{
  "dataset": "photos with spoken descriptions (Open Images, Localized Narratives)",
  "train_examples": 203450,
  "encoder_mlp_ratio": 4,
  "encoder_layers": 8,
  "decoder_activation": "quick_gelu",
  "decoder_layer_scale_init": 0.1,
  "eps": 1e-08,
  "max_precond_dim": 1024,
  "ema_decay": 0.995,
  "max_steps": 9900
}
Rows from block 5 of the image encoder of a small image captioner, named by matrix and row number. Rows with one number within an expert belong to one neuron, the router's apart. Each number is 128 + 24 x the weight over its row's rms, rounded and kept within 0 to 255. All counts start at 0.
After each expert's rows are labels from the 100 images, of 14848, where the router gives the expert most weight on average: "top examples" is what is common among them. Only what is clearly more common there than usual is listed. The data: photos with spoken descriptions (Open Images, Localized Narratives). In brackets: how many of the 100, against the usual share in percent.
# router: router (encoder.blocks.5.mlp.router.weight, 32x192, trained with AdamW), inputs 0-191
# up: expert up (encoder.blocks.5.mlp.up, 32x384x192), inputs 0-191
# down: expert down (encoder.blocks.5.mlp.down, 32x192x384, transposed), outputs 0-191

# expert 3
router.3 [132 141 114 104  98  95 171 144 131 127 150 104 144 126 165 168 198 149 121 123 162 131 118 167 143 168  91 120 154 152 120 159 147 133 101 104 134 100 107 151 153 178 106 126 102 129 151 148  90  91 137 117 193 132 141 132 120 111 123 148 162 127 127 134 154 137 105 166 116 141 111  39 142 162 102 105 122 153 182 131 148  89 106 164 101 146 108 137 123 152 132 127 145 126 100 141  80 118 143 145  91 108 159 133 107 117 158 135 120 146 131 113 140 161  88 115 156 127  99 167 125 122 133 154 125  98 123 129 122 126 167 131 141 121 129 104  95 126 143  81 134 114 155  96 113  98  92 123 114 105 126  91 135 114 100 155 147 126 120 110 147 135 103 122 139 103 136  97 171 101 110 154 132 171 106 121 129  93 126 114 141 129 114 151 147 114 114 106  90 123 101 112]
up.0 [114 114 128 195 154  71 128  90 128 128 128 111  90 126 128 128 128 128  88 128 169 120 127 128 156  99 128 120 217 128 154  93  99 128 155 128 128 128 128 153 128 144 128 128 128 151 128 128 128 128 128 128 128 159 164 193 159 109 128 128 128 128 130 143 128 109 128  79 117 128 116 128 123 128 128 101  87 166 128 144 128 128 138  83  97 128 180 128 128 128 144 128 121 128 115 100 168 155 128 128 178 137 128 103 128 128 129 143 128 112 108 100 190  96 132 159 160 128 211 128 128 128 128 128 131 169  85 109  98 159 128 113 128 132 109 128 128 146 128 128 100 128 128 131 149 128 128 128 128 157 146 128  97 128 128 128 124 174 128 145 128 176  77  91 131  63 128 128 162 128 133 135 128 128 141 128  47  97 128 131 136 128 128 117 184 128 128 142 164 159 128 128]
down.0 [198 128  85 128 128 128 172 147 134 128 126 177  37 128 128 112 128 120 128 128 128 111 125 184 128 174 123 125 128 126  90 128 113 132 163 128 160  31 128 179 128 102 169 155 128  95 128 123 128 128 128 145  92 128 128 128 158 149 128 103 128 135 128 128 128 152 128  98 173 156 128 128 106 128 118 128 128 109 128 128 128 100 128 128 148 117 128 128 148 101 117 168 106 128 110 105 135 128 128 128 128 128  93 128 128 128 128 131 131 177 128 121 206 170 128 168 171 130 128 172 120 141 100 124 133 107 128 105 178 128 128 128 128 169 128 128 148 144 128 128 157  89 128 123  98 145 128 138 128 128 128 128 128 128 128 130 151 128 122 157  94 128 182 128 170  86  90 116  84 128 128 128 128 139 128 114 128 128 144 102 168 128 128 156 128 128 128 128 116  92 200 133]
top examples: text has "building" (26 vs 8.5)

# expert 12
router.12 [173  97  95 113  98  94 106 122 137 135 134 199 134 131 139 132  92 118 118 146 120 113 118  97 132 124  96 157  96 100 106 145 158 134 141 160 130 112 164 101  78  99 134 160 133 129 141 120 127 117 112 146 131 123  99 139 129 128 116 132 106 151 126  92 111  80 161 119 127 152  95  99 125 121 118 148 176 100 124 116  85 146 110 176 127 145  52 126 109 129 136  95 100 173 120 105 160 100 103  95 124 143 108 116 132 127 123 164  88 121 114 120 128 127 180 161 147 138 118 133 155 150 153  80 168 107 141 150 119 121 126 123 109 127 131 149 161 113  84  65 123 151 128 135 162  99 126 137  91 166 123 171 121 143 122 145 110  96 133 116  95 114 113 124 142 126 102 111 130 109 140  86  91 143 127  93 105 105  99 104 108 130  86 128 145 153 150 123 150 153 118 124]
up.1 [128 128 178 128 115 128 200 128 155 128 128  95 102 128 105 128  97 104 141 159 128 113 143 128 128 124 128  98 128 128 110 161 197 128 128 128 112 128 136 131 128 108 128 108 128 128  96 113 165 116 143 138 128  79 128 128 128 128  83 107 156 142 224  97 128  89  92 128 107 118 133 128  66 128 128 128 128 126 128 128 128 134 120 128 128  52 128 128 128 138 151 184  72 125 124 128 128 128 161 116 133 109 128 144 128 123 128 135 128 104 147 128 128 175 128 119 128 106 164 128 128 128 128 128 159 139 131  92 128 128 145 165  91 128 156 128  96 128 121 177 161 166 128 128 104 146 128 128 123  87 166 128 128 118 107 173 128 203 128 136 125  95 193 155 128 128 128 158 150 113 128 160 170 128 133 174 128 128 166 128 128 128 128 112 130 128 128 128 150  95 170 113]
down.1 [164 128 128 128 128 128 128 143 128 182  94 128 153 128 170 121 128  97 124 148 128 128 163 129 128 128 117  68 128 128 128  88 128 154 128 113 127 151 169 128 123 128 128 146 137  83 128 128 128 128 128 128 166 165 128 128 128 124 138 128 101 173  94 128 103 128 165  93 128 115  79 128  82 128 122 128 114 128 128 117 128 104 128 128 146  90 118 128 142 128 128  81 128 154 156 163 126 132 128 189 130 101 128 108 128 128 118 147 102 128 128 167 128 128  67 128 166 140 128 180 132 128 120 128 128 128 157  90 128 128 136 128  98 147 114 128 128 128 128 128  70 128 160 128 128 149 134 129 136 128 117 128 128 189 128 193 160 113 100  42 128 110 175 128 130 122 128 128 175 128 201 127 186 128 128 156 128 128 128 133  71 112 112 128 128  89 128  59 143 128 130 128]
top examples: text has "standing" (69 vs 22.8); text has "wall" (41 vs 19.6); text has "wearing" (31 vs 12.6); text has "woman" (25 vs 9.8)

# expert 7
router.7 [134 104 122 127 107  96 122  95 144  77 127 112 166 134 147  62 135 125  98 139 130 131  95 112 148 125 107 169 112 143 127 136 157 126 147 127 123 148 138 100 141 114 162 127  85 121 112 117 165 123 153 160 119 125  83 105 109 136 152 108 110 156 131 111 115 141 138 148 151 122  89 163 102 130 113 104 141 144  58 161 125 151 178 144 131 112  94 129  89  85 177 172 155 130 140 103 147 121 144 143 121 130 115  91 107 135 118 155 102 105 124 106 114 176 106 124 154 130 147 120  82 137 148 159 119 150 166 124 120 132 100  96 142 162 141 112 155  97 102 110  93 147 133 142 140  94 142 160 130  90  84  97  98 130 134 146  92 133  89 149 159 145 128 108  82 125 141 120  91 121  76 134  74 143 118 116 114 120 134 168 114 120 118  98 143 114 116  96 108 132 133 100]
up.0 [153 128 128 133 128 128 151 128 128 128 128 128 177 122 161 128 128 159 128 128 126 128 166 128 128 128 145 134 134 194 152  78 185 128 128 128 121 179 196 136 138 108  46 105 128  91 128 128 149 128 121 160  86  83 161 143 128 155 176 102 128 128 128 128 117 128 128 144 108  76 154 128 128 146 128 128 138 105 128 128  69 143 183 167 128 128 128  88 128 180 176 128 128 128 128 101 144 153 128 128 118 128 128  75 101 111 128 128  92 128  90  64 128  89 114  67  99 128 128 138 128 128 128  89 128 128 132 122  88 128 128  79 129 165 128 128 147 128 116 142 128 128 142 128 144 128 141 128 150 129 128 182 164 128 128 189 128 128 126 136 100 121 128  93 128  97 128 123 128 128 143 128 128 146  87 128 128 104 171 134 138 114 140 128  88 128 128 128 128 139 113 128]
down.0 [178 122 154 128 143 128  67 128 128 128 128 128 180 128 128 128  85 128 128 128 128 177  65 128 128 128 128 117 114 109 128 128 128 138 128 167 108 116 128  62 128 128 128 128  97 189 135 131 155 128 127 128 128 128 128 128 116  96 128  97 116 128 156 107 128 171 116 126 128 129 128 134 113 196 128 128 128  56 128 128  94 128 178 128 128 128 128 140 128 128 163 128 128 169 128 128 128 128 128 178 144 143 216 128 128 128 176 108 120 125  23 128 157 128 137 110 128 128  78 128 128 141 140 128 128  99 134 127 112 128 163 128 108 128 128 103 128 128  84 128 100 126  83 128 128 122 128 128 128 128  94 128 121 158 128  83 128  64 181 128 128 129 166 106 128 128 153 139 150 128 133 144 128 128 128 128 128 128 128 181 128  98 136 134 137 174 128 128 148 128 128 128]
top examples: text has "wall" (54 vs 19.6)

# expert 23
router.23 [140 133 116 112 118 132 148 131 127 159 140 152 147 104 150 121 125 118 121 129 142 125 133 115 112 102 167 126 125 148 149 121 138 108 127 123 127 114 141 121 128 148 107 110 127 113 145  84 144 143 109 176 109 143 116 144  92 103  87 182  91 150  52 132 133 177 107 144 122  87  86 140 121 144 124 132 122 167 132 131  56 102 129 156 116 116 119 130  94  94  90 133 144 133 151 154 119 129 146 134  93 173 116  99 137 133  83 156 118 147 153 131 125 142  65 161 125 119 192 122 105 153 106  83 140 136  84 161 136 118 123 124 104 114  82 105 126 125 114 105  93 134 123 151 105 106 104 143 119  89 151 157 161 107 125 101 149 164 151 168 182 147 152 149 132 148  99 132 141 138 119 103 131 141 167  89 114 124 147 122 100  99 141  98 129 118 109 114  88 149 105 142]
up.0 [128 193 118 100 128 128 128 128 128 128 128 110 143 128 128 121 128 128 128  99 101  68 112 121 128 120 108 128 205 178 139 130 129 128 128 128  92 128 128 128 147 128 151 128 128 128 151 128 128  94 128 128  80 128 128 128 128 128 128 128 128 128 128 128 141 160 101 128 157 128  68 128 170 194 128 128 115 128 128 120 128  91 128 128 184 128 128 174 128 128 128  81 128 100 128 128 119 128 128 128 128 128 128 128 128  94 128 128 128 128 128 128 123 131 153  68 128 128 159 116 128 177  90 152 133 128 128 128 128 128 128  92 120 128 128 128 151 128 143 128 128 128 226 165 128 107 106 126 128 150  90 128 128 128 128 142 106 113 128 128 177 128 128 128 128  73 111 128 122 203  63 143 117 128 128 121 128 178  70 128 128 166 128 128 216 181 128 128 128 128 128 128]
down.0 [128 151  92 128 128 128 113 128 178 173 128 164 128 128 128 138 128 128 128 135 128 128 139 128  36 157 128 128 128 128 118 134 128 106  86 198 145 128 128  97 120 128 128  88 123 128 155 110 128 128 125 128 128 141 128 128 175 128  71 108 132 128 139 140  85 127 117 125 128 144  96 128 128 128 128 128 128 128 128 128 197 128 128  66 136  94 103 128 128 128 128 128 128 128 170  26 128 128 152 128 156 128 128 128 128 121 128 147 128 128 128 137  78 128 176  92 128 158 128 142 128 128 156 121 128 160 128 128  61 128 128 128 152 128 128 128 128 128  93 103 145 128 126 128 128 128 128 169 139 128 128 162 128 136 108 128 128 135 128 107 171 128 138 128 169 128 119 119 128 128 161 128 145 128 157 128 128 135  91 128 124 219 128 117 120 128 116 221 128 128 139 184]
top examples: text has "trees" (84 vs 27.4); text has "sky" (80 vs 24.6); text has "buildings" (46 vs 10.8); text has "road" (28 vs 7.9)

# expert 9
router.9 [126 165 181 116 111 131 137 111  96  98 137 127 107 109 156 127 115 142 119 118 131 165  73 111 140 119 166  93 120 131 167 105  98  96  96 171 122 153 103 126 160  89 166  72 127 150 148  97 159 144  95 148 142 110 128 114 126 109 152 148 163 140 142 137 106 114 130  83 102 105 169 134 132 173 171 107 116 151 139 130 133 131 134 100 129 113 142 137 159 132 117 165 113  65 135 106 169 153 156 122 117 110 134 132 188 136 136 167 119 158  99 122 140 105 146 108 156 119 116 103 110 116 115 148 129 148 148 125 162 189 165 127 146 108 132 120 155 145 141 175 119 126 140 119 134 115 115 156 147 143 111 152  87 110 139 130 135 145 111 161 161  98 137  97 126 105 113 134 124 119 167 185 118 153 155 161 149 149 144 127 162  89 130 100 153 115 109 104 146 110 126 122]
up.5 [128 142  87 110 111 128 128 128 108 126  54 128  90 128 128 128 128 128 108 128 128 186 143 128 114 128 128 128 101 213 127  65 128 128  46 188 128 131 128 101  55 128 128 107 128 128 138 178 105 125 128 128 138 128 128 140 173  88 146 128 128 128 128 128 128 128 128 128  83 119 147 128 128 128 128 105 128 139 128 128 128 132 128 128 129 121 148 128 117 141 106 202 128 111 136 128 128 128 128 128 111 128 128 128 145 128 119 101 154 158 127 180 147 128 128 128 128 173 128 117 128 128 126 141 152 150  91 153 128 115  93 128 128 153 123 134 166 115  82 125 163 190 104  84 128 128 128 128 122  99 128 118 144 128 128 142 137  91 128 128 128 169 128 111  58 108 128 128  80  84 128 137 128 128  77 128 155 124 128 132 157 157 128 128  75 171  97 128 125 118 128 128]
down.5 [112 148 134 144 128  91  66 128 128 128 162 174 113 128 128 130 164  96 137 140 128 119 150 136  85 128 128  84 157 128 128 138 128 135  79 128 178  95 128 128 101  87 111 128 158 128 198 128 146 128 128 128 128 128 128 128 128 128 128 128 135 119 128 128 128  90 102 128 182 128 132  55 128 128 128 130 195 128 151 102  95  70 163 143 128 142 128 145 128 128 128 128 179 128 110 174  67 128 169 145 128 128  77 128 114 105 155 128 128 128 158 141 138 128 128  82 121 128 145  86 203 128 134 169 136 128  88 128 128 131 124 128 128 128 128  92 128 125 135 128 133 127 128 128  79 128 199 128 128 128 128 128 150 154 128 110 119 114 128 176 164 147 117 176  96 128 129 128 128 129 160 170 109 128  78 128 157 153 117 128 128 128 125 128 128 128 128 128 156 128 128 128]
top examples: text has "grass" (36 vs 9.9); text has "ground" (30 vs 7.4); text has "plants" (27 vs 10)

# expert 8
router.8 [136  95 114 143 162  92 148 125 122 132 117 178 157 170 120 125  72 101  96 144  73 147 111 105 175 126  83 172 133 134 104 133 122 114 116 144 139  79 127 128 142 182 173 138 134 140 166 143 133 119 152 134 118 143 124 116 119 140 143 114  88 135 102 146 146 108 143 128 155 141  64  83  87 109  74 105 149 165  87 128 115 112 151 139 106 142  95 139 107 153 130 129 128 145 117 141 107 121 136 147 133 149 156 124 136 136 109 136  97 121 118 118  96 165  88 171 153 102 102 112 121 131 123 154  92 132 134 129 143 118  92 129  97 150 124 117 133  70 164  84 111 106 100 167 118 154 139 166 129 141 102 141 110 118 159 136 131 133  69 136 148 137 147 125 130 144 155 113  80 110  99 153 124 120 141 118 133 170 116 156 108 145 137 121 137 118 164 102 120 128 113 109]
up.1 [128 154 128 132 141 109 128 139 128 148 128  46 128 128 123 126 109 129 156 174 162 128 128 128 128 141 148 154 121 128 130 128 128 128 126 128 128 143 174 103 128  58 128 128 181 123 128 128 132 151 128 128 128 121 128 118 128 128 150 161 174 129 128 128 128 128 128 146 147 135 139 184 115 128 103 128 128 128 142 134 126 128 113  79 121 128 110 128  85 128 128 128 128 139 128 139 143 128 128 136 128 149  86 128  47 124  52 128 128 160 128 110 128 140 160 128 139 140 152 128 130 128 128  91 128 173 152 128 128 128  38 128 140 131 119 119 128 186  78 128 111 128 128  88 128 157  65 128  99 128 128 190 117 128 128 128 138 128 128 128 149 156 112 128 128 128 129 128 144 166 128 137 128  65  76 128 146 106 128  90 154 141  78 128 128  97 121 116 185 179 101 128]
down.1 [146  85 120 128  45 106 128 166 128 154 128 178 128 128 128 140 130 128  88 128 129 128 128 144 103 136 120 147 158 103 128 128 118 128 128 128 143 128  61 142 128 128 128 116 128 110 127 128  73 133 128 113  46 128 128 128 107 153 128  98 128 128 128 128 128 156 128 128  93 128 128 128 139 128 128 128  92  68 128 136 113 183 128 107  98  83 170 159  75 150 139 145 128 108 128 128 137 149 128  59 137 128 128 128 128 137 128 128 124 128 163 161 133  58 128 111 128 128 163 128 128 128  71  99 159 174 128 132 128 128 128  60 128 128 128 128 128 131 128 128 146 128 128 161 128 105 137 106 128 151  87 128 128 168 167 129  63 128 128 128 141 128 128  74 128 128 156 170 128 128 128 128 128 171 157 128 128 130 128 128 128 128 119  98 158 128 128 103  64 128 103 116]
top examples: text has "text" (31 vs 6.5); text has "building" (28 vs 8.5)

# expert 15
router.15 [141 114 122 133 113 155 115 128 158 121 145  71 176 101 160 102 119  96 141 132 146 134 153 173 127 111 132 122 151 107 111 109 117 131 114 135 150 119 146 168 126 167 116 133 103 117 113 141 114 129 143  76 120 134 115 180 111 189 163 132 167 174 120 124 163 105 163 113 112 121 112 144 118  92 122  71 122 138 133 133 136 143 141 114 137 137 174 114 123 124 105 155 111 123 142 114 102 123  86  72 125 119 122 148 118 146 110  90 111 123 153 138 147 125 132 122 113 155 164 118 130 141 110 130 145 112 135 154 111 119 141 117 105 146 147 131 143 112 117 138 169 165 126  98 137 131 107 141 120 131 150 167 135 169 180  96 162  98  89 139 116 177 184 121 155 161  92 109 161 129 137  96  89 148 127 166 175 172 141 160 168 149 133 159 141 160 149 102 118 144 153 126]
up.0 [115 124 147 128 128 128 128 153 128 132  97 172 128 128 128 197 137 115 156 128 127 139 128  94 139 128 122 128 128 128 128 142 122 142 128 151 128 128 108 128 138 128 124 134  78 155 120 152  78 133 128 128 137 123  92 172 117 128 116 128 108 114 128 106 160 141 128 127 162 123 128  63 128 128 166 145  73 171 100 128 162 128 128 165 144 128 158  85  72 167 128  93 133 128  92 138 128 128 128 128 128 128  97 154 128 128 128 148 167 128  90 128 108  98 128  92 128 128 128 136 130 177 149 135 143 127  96 162 160  99 128  51 190  85 154 175 128 106 159 128 121 128 128 181 134 164  90 128 128 128 128  76 176 124 128 128  90 128 128  96 128  81 142 128 128 109 132 119 128 116 128 128 128 127 128 128 128 163 122  94 120 117 148 179 128 128  62 117 172 128 128  91]
down.0 [105 128 135 220 138 123 128 128 136 128 128 124 128 128 153 128 104 144 128 128 138 128 128 129 130 163 128 128 128 114 128 128 128  72 128 142 201 128 128 128 128 121 128 128 152 161 128 182 128 121 121 172 128 116 128 128 128  99 128 128  39 128 119  99 128 128 128 132 128 128  61 128 128 128 128 185 128 128 138 189 131  73  86 141 127 128 128 168 128 102 128 128 104 128 100 128 128 105 128 105 137  77 139 154 128 145  80 126 165 148 109 149 128 128 101 128 128 128 128  86 123 128 147 129 125 128 128  77 138 109 128 156 174 120 111 128 128  97 130 128 130 128 128 101 105 128 117 114  83 128 128 128 128 128 184  82 194 128 107 128 128 128 118 128 149 189  98 128 128 128 128  99 128 129 119 128 128 182 170 128 128 126 154 128 128 157 128 166  74  77 128 128]
top examples: text has "lights" (27 vs 7.8); text has "chairs" (25 vs 6.4)

# expert 4
router.4 [141 193 122 166 116 132 137 123 141 124 138 161 147 130 133 122 169  69 143 142 119 119  97 124 109 127 132  75 101 144 113  72 117 170 119 134 106 142 131 123 149  93 122  96 154  87 133 164 131 119 156  98 116 182 102 149 133  94 133 147 137 144 104 136 125 140 104 124 121 113 114 142 124 135 114  93 105 116  92 113 132 148 126  83 112 143 169 116 131  95 134 116  98 146 127 115 117  83 101  59 153 127 121 141 131 126 122 134 162 120 123 129 119 100 168 111 146 158 161 136  89 152 158 117  90 112 126 123 118 175 137 131 125 152 118 136 173 140 132 111  97 116 114 114  96 162 190 131  86 118 142 153 119 149 144  85  77 108 108 109  79  89 155  96 118 128 115  95 157 119 120 114 108 126 131 145 156 171 117 119 130 119  94 145 127 158 141 112 121 118 129  89]
up.4 [119 128 128 135 102 128 128 154 139 128 228 128 128 128 173 168  82 128 128 128 113 128 118  55 128 128 134 130 128 178 111 158 115 128 128 128 128 158 148 128 171 128 140 128 128 106 128 128 128 128 128 115 128 128 128 128 144 132 128 157 128 100 103 128 128 128 128 128 145 128 128 128  82 128 128 128 128  62 128 128 151 120  88 115  90 128 128 128 128 128 117 145 124 105 128 130 128 128 137 115  97 122 128 128 106 128 128 137 128  79 173 119  98 128  92 128 128 138  98 142 134 128  93 168 128 202 128 128  79 128 128  49 128  93 128  79 128 128 149 115 128 128 160 128 128 128 128 128 128 128 190 112 189 147 128 128 140 128 165 112 106 128 161 169 128 106 128  83 128 112 116 174  94 117  90 128  77 102 126 103 104 190 141 128 128 128  96 148 117 105  83 137]
down.4 [128 173 128 128 128 151 128 128  99  94 129 137 128 182 128 152 171 165 128 162 128 128 128 128 135 124 128 128 150 119 128 106 128  97 128 128 129 128 128 178 106 128 152 165 128 142 128 128 128 128 150 102 128 128 128 128 128 156 128 128 128 128  41 140 118 164  78 128 129 128 151 128 138 128 111 118 135 128 150 128 128 144 128 154 120 132 103  80 131 127 128 128 128 128 128 135 128 148 128  88 128 128 128 145  98  83 128 128 128  51 134 128 128 157  58 128 128  78 131 128 128  99 128 150  93 128 131 128 128 135 128 128 128  94  39 128 128 203 154 165 128 128 128 138 128 138 128  93 128 113 105 110 133 166 168  92 128 128 128 143 128 155 122 149 128 128 128 128 128  38 128 114  91 128 128  93 145 128 128  82 128 179 109 128 128 128 128 128 128  63 128 192]
top examples: text has "people" (79 vs 21.6); text has "standing" (52 vs 22.8); text has "sitting" (38 vs 14.5); text has "holding" (36 vs 16.1)